From a checkpoint of a small CTC audio transcriber.
Training: soap at rate 0.0032, batches of 48.
Data: trained on read English sentences (LibriTTS-R), 15625 training examples, 16.3 epochs.
Rows from block 9 of a small CTC audio transcriber, named by matrix and row number. Rows with one number within an expert belong to one neuron, the router's apart. Each number is 128 + 24 x the weight over its row's rms, rounded and kept within 0 to 255. All counts start at 0.
Before each expert's rows are labels from the 100 clips, of 14976, where the router gives the expert most weight on average: "responds to" is what is common among them. Only what is clearly more common there than usual is listed. The data: read English sentences (LibriTTS-R).
# router: router (model.blocks.9.mlp.router.weight, 8x256, trained with AdamW), inputs 128-255
# up: expert up (model.blocks.9.mlp.up, 8x128x256), inputs 128-255
# down: expert down (model.blocks.9.mlp.down, 8x256x128, transposed), outputs 128-255

# expert 5
responds to: the word "have"
router.5 [ 94 178 126 119 127 128 121 114 129 124 140 117  89 114 128  80  90 196 137  94 143 115 179 105 133 135 100 137 125 157  98 137 137 186 116 131 164 144 158 139 147 134 157 124 149 133 150 114 127 125  92 121 121 131 116 145  97 113 129 109 166 128 107 111 156 129 150  88 132 132 143 145 115 192 123 118 128 111 147 137 113 168  90 125 152 112 108 111 115 118 174 115 117 106 129 152 130 139 116 111 113 161 113 121 109 145  93 123 151 109 121 128 120 162 147 191 137 133 170 134 146 102 138 118 141 144 136 129]
up.0 [111 172  76 115 168 133 145 110 130 128 156 187 139 112  91 141 137 139 130 102 125 142 104 135 131 105 111 101 138 136 154 133  78 115  92 144  96 158 101 146  90 177 125 140 159  84 157  90 110 142 156 167 152 126 104 114 115 116 137 125 150 113 160 151 134 134 128 134 151 158 147 102 135 134 135 108 127 145 120 119 130 136 161  93 126 118  85  96 116 145 118 132 160 102 176 112 134 115 102 104 132 154 125 144 122  90 151 104 106 136 134 141 139 135 171 175 117  89 122 118 123  99 144 137 154 203 117 129]
down.0 [111 145 103 153  79 139 147 147 148  74 132 131 116 164 132 109 140 134 136 139 102 166 130 127 145 133 114 150 182 149 112 114 134 146 122  82 161  58 141 149 128 143 138 123 122 133 117 111 155 101 109 120 124 130 142 122  93 113 137 166 138 111 113 151 133 115 120 132  75 140 120 159 111  97  72 145 118 123 128 131 121 113  92 102 162 110 113 105 110 122 119 101 133 122 108 119 165 120 109 106 177 123 158 130 119 117 101 106 159 110 142 117 112 144 120 145 169 136 154 121 143 148  98 130 146 157 158 104]
up.1 [104 183 154 116 130 142 126 128 117 133 133 106 144 140 147  95 138 103 167 174 121 138 123 119 157 161 130 125 129 130 130  93 162 116 119 119 162 168  75 118 120  96 136 112 134 167 134 131  98 121 118 129 118 133 122 144 130 133 138 150 122 114 134 181 102 174 144 127 148 141 170 150 119 148 104 150 145 147 110 164 134 153  80  97 142 147 137  71 102 121 106 169 127 158 117 118 156  98 118 136 141 113 100 144 127 104 171 159 114 116 122 180 143 166 136 155 142 101 146 147 114 146 155 108 138 132  97 115]
down.1 [110 106 141 146 184 139 165 119 137 105 147 137 155 102 104 117 143 146 160 134 122 102 149 106 110 120 131 132 158 119  92 174 133  94 158 100 171 124 167 132 123 136 174  92 132  78  79 142 125 129  87 111 137 149 162 127 108  84 166 116 126 107  92 133 152 127 142 138  84 156 121 142 102 172  98 138  87 111 131 108 144 137 122 136 122 141 129  94 120 117 124 115  76 121 147 140 125 132  95 136 110 185 151 145  97 168 112 109 145 125 129  82 128 144 118 151 104 181 115 134 101 115 127 112 158 121 121 107]
up.2 [128 136 153 155 147 153  96 112 128 182 151 143 143 143 113 127 174 108 124 121 156 175 134 173 102 122 124 156 141 100  70 121 189 121 146  99 120 136 108 135 167  90 113 101 147  96  95 130  99 129 156  84 166 102 109 109  94 111 139 134 124 151 132 123 174 154 163 135 125 124 115 138 152 144  77 153 135 129 145 155 127 150 140 148 129 119 109 170 104 175 128  96 141 119  99 146 132 136  79 140  96 124 166 119  85  98 136 127 102 159 168 105 139 107 112 159  89  95 143 137 160 130  93 126 128 122 148 116]
down.2 [130 155 141 178 152 133  92 120 116 141 144 103 151 135  69 122 137  99 168 137  82 134 141 123 101 158 129 130 137 156 127 147 108 107  89 152 178 166 131 115  46 150 147 128 149 124 166 126 114 140 136 115 115 191  69 141 155 155 144 115 129 136  84 160 113 127 126 135 145 138  96 127 130 114 117 126 121 141 137 145 121 147 119  75 141 103 125 155 118 102 101 117 105 134 111 135 115 128 146 159 118 144 119 163 104 132 143 125 119 154  94 105 139 141 155 119 122 188 159 154 108 107 102  79 119 129  92 116]
up.3 [ 67  72 169 119  82 148  96 142 173 119 139  87 179 162 126  82 129 124 139 104 111 120  99 140 106 130 114  89 122  96 132 147 104 136 165 133 129 135 164 140 106 128 133 115 140 147 121 141  94 113  88 146 100 141 127 135 173 128 167  93 148 124 152 115 131 138 130 132 134  71 175 137 145 145 153 100  77 107 135 169  87 139 125 120 134 137 134 138 107 120 132  95 151 122  65 131 139 112 129 126 118 152  96 117 143 123 144 151 168 145 164 140 121 125 101 160 156 120 106 161 124 103 109 137 131 117 143 115]
down.3 [139 116 133 107 108 116 128 109 164  71 107 123 124 135 144 137 118 143 131 119 141 117 107 152 106 131  92 124 152 137  59 155 130 114 149 131 146 153 148 164 161 163 157 123 125 105 102 153 151  93 159 119 112 157 162 119 139 167  84 119 176 112 118 152 133 111 136 127 136 115 177 147 100 122 114 116 177 120 150 163 121 120 119 144 150 182 160 118 119 123 132 149 111  72 111  80 134 143 116 127 107  96 122 115 135 149  95 127 137 155  90 110  87 129  72 143  93 142  99 140  75 101 131 115 110 146 136 123]
up.4 [120 145 151 150 153 115 103 151 138 171 115  99 183 145 100 115 137 167 134 137 131  93 157  94 158 127 112 134 139 124 108 138 108 123 128 120 109 145 143 135 117 122  88 145 110 140 127 153  96 118 137 114  87 150  88 112 126  98 158 174 135 104  84 115 112 154 152 151 156 125  80 158  91 102 125 119 112  98 121 128 122 162 136 142 115  88 165 113 134 106 132 139 171 162 116 103 139 156 163 146  69 158 138 102 115 124 170 154 159 151 143  86 133 149 154 131 132 143 103 118 122 107 141 136 179 123 116 124]
down.4 [100 127 135 173 112 153 134 117 115 125 126  83 152 116 149 150 151 132 118 135 111 132 163 108 157 143  86 141 108 104 152 124 139 122 119 151 136 129 114 106 122 122 155 110 121 103 119 132 157 136  87 139 158 137  79 118 125 170  86 111 117 150 128  88 100 101 146  79 170 150 166 129 119 130 151 171  88  95 130 161 134 137 118 140 140 133 150 172 152 113 137 110 195 143 172 148 129 163  90 129 105  94 138 144 146 157 138 164 144 140 123 101 131 151 111 160 130 158 186 138 117 142 136  82 115 154 117 110]
up.5 [133 141 177 177 167 118 139 113 167 133 117 135 118 113 131 100 164 126 101 140  95 145  99 177 159 123 106 128 137 128 122 114 111 113 126 141 119 148 138 113 122 150 134 138 130 134 112 129  91 148 136 105  93 136  99 156 117 147 135 135 110  50 141 151 120  91 124 100 173 127 146 150 100  74 106 118 123 142 133  97 155 130 132 101 118 147 136 174 100 154 116 144 151 144 153 124 101 152  90 133 137 156 122 170 159 120 191 114 148 115 124 110 110  97 170 115 101 149 135 161 138 120 125 127 133 154 130 135]
down.5 [162 140 110  96  84 136 149 125 117 124 138  83 191 154 131 128  85 143 138 154 166 149 139 191 134 134 184 112 102 118 110 129 170 132 108 144 127 112 123 131 154 166 123 132 111  84 130  90 149 129 140 112 140 131 129 162 134 138 117 149 137 143 152 103  99 152 131 153 135 146 114 137 130 112  77 147 142  87 112 105 102  90 100 135 109 152 176 110 136 123  97 148 129 122 177 137 105 147 175 118 142 137 118 122 116  75 106 115 102 115 143  88 173 120 142 148 150 155 183 127 132 112 165 124 144 156 125 123]
up.6 [149 126 158 115 171 136 152 115 121 109 125  75 125 109 133  73 131 154 150 120 132 175 155 126 157 100 119 174  92 115 146 154 132 105 130 144 111 144  90 178  94 130  90 140 115 124 144 118 101 158 158 146 102 160 109 154 105 123 150 136 121 100 144 115 127 147 178 156  79 114 156 119 133 104 124 106 134  84 148 103  93 140 117 123 121 138 119 128 119 141 109 158 140 176 110 138 132 128 129  95 121 150 178 139 108 149 156 127 115 116 113 125 148 164 144 115 130 129 111 150 158  74  95 171 132  96 175  91]
down.6 [ 79 129 159 151 100 148 129 151 131 105 142 141 158 155 127 157 107 155 158 127  88  92 106 123  99 150 119 103 134 114 108 119 157 183 140  84  97 133 130 115 130 135 127 121  78 145  91 161 128  84 171 117 186 139 140 102 152 119 135 105 127 153 140 139 101 138 122 176 133 137 144  83  92 131 114 113 158 151 133 141  97 114 103 152 160 151  70 145 121 173 120 161 134 147 153 133 168 125 127 139  92 146 130 121 144 133 147 106 102 145 186 149 137 108 110 135 109 133 134 144 116 149 100  42 122 112  69 147]
up.7 [139 180 124 122 152 144 110  96 132 132 187 165 101 136 145  88 114 115 139 105 154 107 117 131 164 123 143  88 148 127 137 148 145 144  97 157 150 148 130 121 111  85 149 162 124 135 155 118 100 112 107 163  87 103 139 121 103 122 144 148 138  99 148 125 116 127 107 157 144 165 120 144  74 131  77 118 115  85 123 131 166 156  90 110 145 152 149 100 115 167 134 118 110 117 163 110 153 130 175 106 125 139 161 114 129 126 139 130 117  84 137 168  85 116 120 163  84 127 151 132 110 128 172 156 122 119 162 111]
down.7 [ 92 130 108 161  98 139 186 177 128 139 138 120 164 117 120 141 112 133 160 126 110 146 164 108 173 119 116 168 132 131 104 150 118 178 143  80 128 126 152 124 149 145 157 115 119 141 133  94 162 150 159 114 122 178 139 110 108 139 145 143 134 134  73 155 144 154 127 125 109 103 113 145 121 146  76 137  86 132 129 132 129 101 154 138 125 112  94 108 141 106 101 149 139 105 117 134 143 135  94 132 131 114  92 168 108 148 128 152 111 119 105 129 129 221  97 160 145 145 132 167 162  87 111 113 164 127 154 110]

# expert 7
responds to: the word "be"
router.7 [145 151 144  68 140 149 108 154 119 109 108 136 100 142 124 137  78  98 141 106 148 136 108 110 149 132 145 132 101  99  78 181 123 162 141 127 102 139 142  98 126 140  90 193  89 136 124 123 130 147  96 123 131 171 120 107 132  93 153 154 137 117 118 111 105 148 157  85 150  88 123 145 158  71 144 137 118 149 144 195 142 161 124 141 111 161 145  84 156 153 144 110 178 102 129 143 122 119 167 120 126 142 118 114 133  97 142 152 163  91 119 101  83  97 140  92 173 129 134 120 138 105 138 113  83 193 162 157]
up.0 [128  94 149 124 124 129  79 100  92 126  89 108 125 118 180 126 139 157 131 155 121 129 125 129 139 125 129  99 100 140 133 152 159 156 188  99 109 144 134 137 164  90 105 161  89 155 110 102 149 133 132 148  82 125 127 109 114 118 133 144 113 145 146 112  88 116 119 109 132 107 135 102 110 148 150 121 117 121  95 165  88 137 113  89 151 128 123 110 134 137 130 112 121 153 105 134 123 127 137 182 126 119 114 155 115 101 141 131 105 161  87 147 124 110 137 144 102  96 137 128 113 148 133 110 132 119 106 131]
down.0 [151 129 107 144 122 142 145 140 116 147 171 158 136 155 133 133 122  90 119 149  78 105 162 153 142 112 106 140 123 149 120 113 114 112 122 127 121 158 108 142 105 151 165 119 124 134 139 101 137  91 122 117 114 165 132 158 167 139 104 153 148  64 109 134 167 143 132 128 122 109 153 110  83  72 146 106 118 144 161 160 149 101 120 140  98 172 109 151 107 123  76 143  86 125 119 164  78 114 157 174 115 136 108  71 123 141 168 117 142 148 170 159  86 135 129 143 175 147 164 103 107 172 123 117 146 131 110 192]
up.1 [142 136 146  84  99 165  87 114 161 131 155 160 152 164 168 141 131 137 114 130 118 117 160 129 114 140 139 110 143 186 120 101 113 113 101 119  96 136 134 143  99 156 126 167 118 145 145 114 149 101 113 118 180 146 153 153 184 160 150 125 177 156 129 112 169  98 159 105  82 103 107 154 145 141  94 137  83 177 119 100 133 123 104 114 151 150 105 132 159 137 144 124 149 117  99 116 130 131 138 151  92 156 135 142 164 109 134 112 149 100 154 154  89 126 135 136 127 115 126  75 113  68 123 136 154  98 141 120]
down.1 [132 157 136 110 132 123 117  79 128 141 161 131 116 126 111 113  96 105 109 130 140  84  88 118 128  87 117  89 172 101 137 124 138 143 147 139 151 124 119 138 143  69 138 141 113  97 103 130 117 132 128 111  92 181 121 133 118 121 150 162 116 128 133 162 128 115 115 159 125  84 123 145 188 144 130 103  91 130 113 174  97 133 165 118 146 108 144  71 155 118  73 131 131 103  87 114  96 116 142 120 134 122 101 145 133 136 100 131 133 153 131 108 125 150 132 117 144 117  93 153 175 151  75  94 135 157 168 136]
up.2 [127 118 126 112 166 116 113 136  98 124 152 119 152 120  91 153 141 124 147 165 135  76 131 114 106 119 134 102 111 125 126 159 145 137  85 105 135 121 139 119 127 167 100 135 122  66 168 163 142 112  82  61 127 114 139 145 159 123 123  90 101  93 102 157 108 140 141 122 128 130 140 143 131 133 115 101 134  66 131 134 160 136 135 101 152 118 135 164  97 142 105 153 139 143 169 133 118 104 138 115 186 126 153 118 199 124 134  99 139 102 106 143 142 140 131 119 147 118 130 152 102 119 145 158 127  98  99 119]
down.2 [134 123 142 162  99 123  98 151 112 109 153 149 143 142 157 108 104  80 178 125 136 164 141 160 147 125 100 111  79 111 150  89 167 159  79 111 162 121 124 147 113 106 132 125 144 184 139 114 116 103 177 118 122 156 124 115 138 121 107 114 166 123 129 131 151 133 121 134  95 122  88 160 116  67 100 127 157 142 138 158  99 117 167 103 118 130 115 108 147 119 132  96 126 153 120 107 122 133 163 140 129 113 110  96 104 149 114 122  96 139 173 110 115 109 124 119 155 134 107 164 175  81  77 107 164 113 168  89]
up.3 [138 118 138  85 148 116 152 173  85 144 109 130 124 152  92 126 120 122 103 138 123 148 137 124 111 100 145 162 117 109 144 126 129 102 125 121  83 126 106 144 131 130 112 125 102 137 138 121  99  84 115  63 107 208 143 134 139 153 114 136 157 163 143 159 144 111 126 171 135 122 138 113 124 125 150 128 165 106 166  96 115 143  94 146 119 158 132 128 134 136  79 144 149 121 139  98 129  87 137 116 121 114  92 153 138 156 134 171 120 135 132 166 148 128 106  89 148 141 134 147 152 152 127  70 112 115 131 126]
down.3 [149 131 112 135 125 117 138 130 153 156 119  83 123 128 124 147 105 135 161 161  90  96 134 164 148 134 163 152 119 140 136 121 134 114 132 133  78 149 157 159 154 124 137 115 136 115 160 111 183 134  82  96 119 107 141 143 105 112 114 106 104 132 141 120 112 134 140  73 121 107  89 160 154 141 154  99  72 112 116 141 144 130 103 137 120 117  74 121 103 159 128 179 117  79 138 109 150 120 122 128 152 148 128 118 150 135 130  95 133  52 137 132 113 122 194 148 111 138 115 140 124 161 126 102 173 136 111 130]
up.4 [135 152 154  88 108 117 108 125 134 146 119  96 115 136 155 127 143 112 114 226  88 121  99  94  88 170 127 101 113 142 132 131 118 125 112  93 170  76 125 134 135 146 164 118 138 121  86 185 110 110 151 146 115 105 166 162  98 135 121 130 126 114 151 111 131 144 162 151  63 130 133 155 120 116  96 151 142 153 153 105  98 129  94 129 167 139 145 160  94 138  87 146 118  73 169 111 144 127 135 160 127 135 119 174 124 116 123 157 132 114 154 129 108 160  83 143 147 145 119 135 146 153 143  80 107 135 100 120]
down.4 [123 114 132 192 125 150  90 120  89 121 138 116 184 166 118  98 133 193 143 120 139 102 112 111 119 123 134 124 136 152 137 109 138 105  87 106 136 112 130 107 148 109 151 141 114 160 147 149  99 123 168 136 158 151 122 160 125 159 118 145 103 133 129 122 133 102 123 113 157 115 113 139 122 182 126 106 141 118 115 120 131 119 132  91 119 124 186 127 153 165 161 142 126  74 154  92 126 148  98 134 145  86 132 108 170 151 134 127 146 132 118 145 139 101 116 144 107  99 161 152 139 127 165 146 112  73 156  81]
up.5 [122 146 124 108 112 136 126 136 137 134  83 141 158 134 122 136 160 131  96 128 148  75  97 108  84  94 115 155 132 145  99 137 125  86 188 123 123  94 113 175 128 138 123 126 161 135 113 139 134 161 151 124 116  93 120 135 138 135 142 123 107 136 153 132 122 130 145 116 179 142 103 115 101  91 122 104 140  90 123  91 115  98 133 149 139 180  97 168 117 129 134 148 144 128 111 138 145 140 126 168  97 174 127 114 147 177 161 109 157 136 141 113 112 139 151 115 114  78 131 101 131 142 174  85 128 118 116 157]
down.5 [130 153 138 131 141 131  93 154 110 119 152 138 148 130 126 158 136 159 148 156 154 118 115 141 156 129 127 145 140 128 137 104 138 144 126 118 167 119 135 121 143 156 154  87 145 173 130 137 152 145 153 139  88 126 125 117 166 152 122 142 136 112  97 123 106 145 107 109  99 142 109  79  84 130 188 112 160 149 111 130 101 112 115 113 129 120 148 128 141 121 162 113  84 106 125  94 125 117  86 140 124 130  97 146 130 101 100 146 134  88 110 110 138  99 111 124 158 174  89 156 142 138 116 145 181 110 144  99]
up.6 [104 122 134 139 118 139 115  69 178 149 155 183 115  84 158 139 100 132 142 116 125 159 150 117 127 121 114 101 132 133 127 140 132 129 130 153 114 110 127 128 114  61 161 128 147 132 179 145 106 138 137 125 132 104 170  78 152 112 134 154 121 126 137 142 159 110 137 148 154 153 126 133 142 150 137  85 144 120 173 111 116  80 125 131 150 134 105 117 124 148 118 102  73 169 145 121 121  96 112 100 130  93 167 121 152  98 180 102 118 170 136 143  95 129 117 162  98 133 115 133 126 146 131 138 130 141 119 121]
down.6 [125 106 144 134 101 164 128 101 140 169 126 118 159 101 149  75 123 173 121 131 124 138  83 156 156 144 184 109 151 120 131 133 101 143 103 132 101 163 139 125 126 150 148 126  86 140 101 132  94  98 126 136 128 100 140 154 142 112 144 145 155  73 101 103 138 153 118 165 142 101 126 136 127 130 115 137 190 116 120 161 100 153 154 158 109 182 126 161 106 162 124 116 131 126 151 114 121 131 155 119 146 128 143  95 102 138  70 141 110 169 122 162 103 174 151 132 138 140 125 147 131 117 127  73 166 116 158 108]
up.7 [136  63 109 168 164 131 105 160  93 186 171 136  90 115 121  96 115 126 114 152 147 109 142 135 100 109 139 149 112 142 127 153 144 136 138 129 129 129  80 169 109  89 174 143 110 122  93 137 112 120 130 140 113  92 154 119 179 114 128 121 136 132 136  99 137 108 144 121 121 137  83 111 133  63  77 122 105 133 160 132 125 140  87 150 148 101  81 109 118 141 108 159 117 147 124 110 152 126 135 137 141 131 112  99 156 133 106 161 139 119 116 157  70 167 124  88 149 100 149 139 120 125 158  77 184 160 125 120]
down.7 [114 113 123 177 131 104 148 113 124  90 113 152 173 145 130 150 128 117 123  98 113  91 126 152 147 156 153 106 126 165 160 143 110 170 156  90 180 160 152 108 123 148 149 111 144 138 120 103 151 144 119 102  97 173 135 153 126 147 134 140 116 150 107 137 101 113 134 158 146 137 122 108 153 138 169 148  87 140  86 102 113 123 121 156 124 174 132 160 134 146 131 155 127 105 170 129 122 129 149 138 162 157 113 151 139 147 135  79 119 154 111  98 119 114 102 120 190 111 111 119 128 145 123 102  89 108 126 160]

# expert 2
responds to: the word "in"
router.2 [126 107 162 178 132 133 110 107 176 130 150 103 120 101 112 157 129 101  97 140 119 146 130 126 123 121 102 138 166 172 114  89  96 143 122 133 141 145 183 133  97 139 198 104 119 121 146 119 152 151 125 151 114 165 143 134 167 148 104 129 147 140 107 137 127 109 122 101 119 130  94 131 129 182 111 117 134 135 156 137 119  81 139 115 131 169 115 149 108 126 143 124 126 114 127 102 137 134  80 131 154 120 106  96 170  68  80  95 151 149  80 171 147  94 157  74 104 150 174 155 101 106 100 126 175 118 152 138]
up.0 [141 141 123 101 153 179 182 163 103 142 164 140 122 122 149 106 115 121 120 134 140 131 161 185 128 129 107 131 104 155 153 151 156 128 148 120 131 165 113 137 116 116  86 145 128 136 143 151 117 100 164 141 136 115 106 116 124 134 135 127 170 121 144 122 111 142 114 122  95 134 113 116 129 117 141 138 131 136 112  70 189  88  96 159 119  94 166 169 134  90 152 131 140 126 105 118 137 120 119 134  99 137 152 126 132 130 122 137 124  93  54  79 138 124 103 154 114 100  87 188 188 145 128 156 125 116 141 125]
down.0 [ 92 172 148 148 121 132 108 124 147 123 114 148 178 101 111  85 164 143 148 130 158 122 141 121 149 111 170 100 168 106  87 133  88 136 100 137 132  99 108 139  98 143 134 142 133 133 134 125 104 124 105 133 153 125 164 144 163 131  88 108 135 139 111 106 106 109 120 138 116 129 101 140 168 132 123  96 139 146 141 135  89 140 181 105 123 152 105 163 158 144 115 129 129 118 156 121 145 129 188 111 144 109  67 122  97 146 147 168 140 108 129 117 120  99 155 155 117 136 174 107 103 101 135 113 124 176 107 140]
up.1 [130 149 135 140 122 121  95 151 104 109 150 122 104 143 106 165 135 138 117 122  82 129 140 140 157 115  48 149  95 165 103  76 131 143 101 123 116 105 160 114 147 121 153 144 170 140 128 108 101 142  80 148 135 147  90  97 155 127 142 109 156 148 132 107 164 133 141 132 108 140 139 124 122 126  82 141 112  47 147 144 111 124 133 129 126 130 132 128 162 148 147 125 116 141 117 127 153  87  90 115 124 110 125  44 152  82 150 108 130 190 116 161  96 144 138 118 120 160 160 104 161 103 103 175 159  98 128 136]
down.1 [127 184  88 144 104 133 144 121 104 127 157 134 119 146 144 111  99 136 118 107 170 124 141 128  97 128 149 147 163 101 148 138 104 120 152 158 149 150 140 163 148 114  95 122 103 155 100  99 115 146 120 110 117 114 126 157 152 152 142  70 133  95 142  91 144 169 136 120 114 149 162 157 164  93 132 125  92 111 105  78 124  75  85 128 112 127 129 169 104 149 128 128 127 122 134 146 130 132 122 140 103  91 120 126 117 120  89 152  93 121 108 153 152 102 115 154 174 155 131 155 182 118 141 168  95 133 148 147]
up.2 [104 140 131 133 108  70 147 105 114 119 134 135 106 161 121 145 108  98 105  90 111 179 146 160 151 149 134 123 181  99 152 118 149 132  49 130 123 134 149 138 119 138 181 129 117 170 127 108 124 127 121 125 165 117 140 129 121 104 135  98 160 113 155 118 119 138 140 141 147 116 120 101 185  93 119 153 153 148 154 124 146  86 159 108 127 104 111 101 221 170 137 148 139 137 117 136 116 125 111 110 152  94 148 133 131 157 143 125 144 105 148 161 149 164 106 133 122 110 138 135 134 157 101 122 147 130 110 133]
down.2 [131 129 132 124 143 196  89 125 132 106 178  78 129 169 107 107 103  98 136  83 123 138 130 130 119 153 100  85 111 126 117 115 130 108 164 105 114 146 119 142 134 139 134 137 119 136 119 131 155  98 109 123 105 111 112 149 157 111 105 126 146 142  99 136 129 134 151 120 123 120 148 140 123 130 104 136 134 139 119 138 141 126 137 156 165 149 186 153 130 142 136 125 176 187 109 174 139 126 150 109 145 147 147 133 127 144 166 131 152 131 105 106 149  89 143 182 138  98 124 132  99  84 128 131 139 132 135 101]
up.3 [125 126 158  98 176 148 159 173 151 145 116 123 119  83 142 188 151 142 115 121 105 108 120 108 177 136  90 141 127 157 112 169 122 102 133 105 114 169 141 112 124 116 151 138 128 119 156 133 116 126 105 134 137  92  99 105 107 161 138 159 180  90 139 154 146 158 134 145 104 146 157  85 151 129  84 131 139 134  74 159 142 144 106 135 164 120 141 141 140 118 102 157 120  62 150 105 125 142 134 112 144 116 104 128 101 110 127 123 138 130 170 107 128 142 107 171 143 154 143 138 121 132 120 130 117 103 117 107]
down.3 [139  91 118 103 109  90  94 131 130 127 121  82 145 125 102 117 162 133 181 183 124 124 114 103 167 126 138 152 127 116 197 117 112 133 122 134 101 111 166 164 109 143 110 115 104 139 103 110 124 123  98 109 131  79 148 145 119 128 124 114 118 135 121 155 121 116 122 148 118 132 135 152 144 108 146 160 176 146 149  80 143  90 144 117 150 171  99 113 102 101 149 114 125 154 188 148 120  89 146  95 116 103 163 121 133 120 139 118 126 122 128 106 128 117 168 105  84  99 111 113 138 103 129 161 154 169 179 125]
up.4 [143 148 120 133 163 109 115 116 169 129  86 148 134  96 184 114 126 142 137 131 143 131 143 129 200 135 101  86 153 145 147 127 151  97 113  66 112 120 145 131  93 155 132 157 125 121 100 147 109 139 134 116 118 175 110 142 130 161  99  90 117  94 154 128 169 108 156 158 159 118 139 123 139 131 147 155  99 109 139 170 120 126 132  87 110 132 145 123 113 105 141  93 118 105 112 181 122 125 119 155 164 132  89 116 130 125 141 106 123 151  66 125 113 154 139 131 103  87 133 174 119 126 148 160 154 131 141 125]
down.4 [ 91 106 134 130  94 105 139 133 157 110 126 153  94 120  98 153 128 135 137 133 133 107 124 143 125 130 140 149 132 121 144 136 132 136 173 152  81 130 113 175 155 143 110  90 124  93 112 141 154 154 143 147 168 119 162 133 158  87 165  85 131 109 144 111 145 149 139 148  89 127 109 152 101 109 142 132 117 168 132 131 126 162 136 152 105 136 152 125 160 154 160  93 141  91 120 112 131 120 147 147 120  97 141  51 100 150 107 148  96 106 139 159 114 148 113 128 167 137 120  82 170 133 101 124 159 129 151 138]
up.5 [153 173 105 110 163 145 134 122 148 121  94 119 133 101 114 132 114 140 176  81 120 147 139 134 156 100 111 138 147 168 152 141 128 148 152 119 112 174 126 151 135 118 114 100 146 130 126 144 120 133 110 128 166  68 132 135 126 108 105 110 143 126 121 120 136 131 176 137 131 103 195  97 143 124 144  94 123 117 122 152 158 150 120  96 168 129 158 174 146  86 126 108 152 140 124 136 116 101 128 131 121 105  76 125 152 103 172 117  99 161 147 138 145 155 130 105 142 160 143 136 120 135 152 107 144 110 137 146]
down.5 [121 103 109 105 133 157 133 168 135 142 177 170 112 143 106 139 101 131 106  92 118 100  87 140 139 127 123 137 119  98  94 120 109 166 101 111 180  84 128 107 107 121 107 120 178 132 131  95 123 148 159 128 129 128 151 111 144 144 157 116 114 123 153 125 166 100 134 116 135 112 130 159 102 146 116  70 103 101 159 151  86 119 131 100 144 133 165 117  79 133 125 131 134 149 104  98 181 136 110 113 163 114 151 132 168 111 141 161 103 155 155 108 163 124 151 152 159 139 155 140 125 141 143  94 167 106 140 128]
up.6 [114 145 155 133 150 140 100  82 104 108  92 142 153  88 109 135  94 111 124 113 126 111 126 114 131 154 162  83 103 105 118 160 116 164 108 183 138 134 130 158  77 130 185 149 126 142 129  92 102 142 132 149 118 155 110 125 144 131 164 136 137 152 106 129 130  95 149 101  98 164 115 192 122 149 121 105 123  71 116 149 104 100 127 155 108  91 121 118  97  79 102 126 114 126 107 137 132 145 106 122 131 147 157  96 104 104 145 131 147  72 110 157 105 145  95 124 136 134 115 118 147 134 101 116 108 143 156 129]
down.6 [ 90 145 136 115 106 117 112 128 133  98 155 162 113 127 127  79 124 132 138 113 161 137 101 128 131  76 106 132 142 153 173 109 103 143 169 122  97 118 106 143 137 128 132 128  94 120 178 132 130 119 126 156  88 130 140 126 102 125 146  99 144 133 146 125 126 105 133 151 122 133 103 127 143 106 120 130 152 120 104 122 149 195 137 102 204 152 124 161 109 187 126 151 124 159 124 116 162 117  84 128 131 105 133 113 160 128 112 145 113  74 139 144 155 102 145 127 109 115 147 137 130 135 149 138  92 132  95 184]
up.7 [111 132  59 137 164 150 132 153 138 117  92 143 148 118  88 118  94 133  94 147 129 170 118 101 114 166 111 139 138 100 135 133 134 126 156 125 120 126 107 137 127 128 130 163 181 103 162 127 130 156 102 111 159 115 163 119 119 141 143 115 161 133 114 140  92 105 159 131 106 105  82 149 135 193 140 115 108  98 133 150 104 128 116 130 115 142 128 123  72 146 117 126 115  88  98 105 181 169 152 127 140 167 103 109  99 148 128 167 109 147 166 141  92 142 114 102 154 117 150 152 170 155 144  88 102 112 159 114]
down.7 [ 99 173 166 121 111 115 114 120 140 132  92 103 144 129 115 118 154 116 144  68 156 160 125 145 103 124 143 140 112 158 105 115 148 101 115 127 183 134  86 109 125 112 154 115 102 111 139 161 133 155 171 134 133 137 180 106 134 165 161 100  88 148 110  93  69 118 121 131 191 107 146 137 160 186 125 118 132 146 126 134 105 133 119 126 131 130 116 151 112 106 139 166 153 136 103  92  70 146 124 142 162 109 116 150 148  89 179 121 107 120 175  97 160 149  88 148 112 135 101 110 136  66 175 140 121 165 116 120]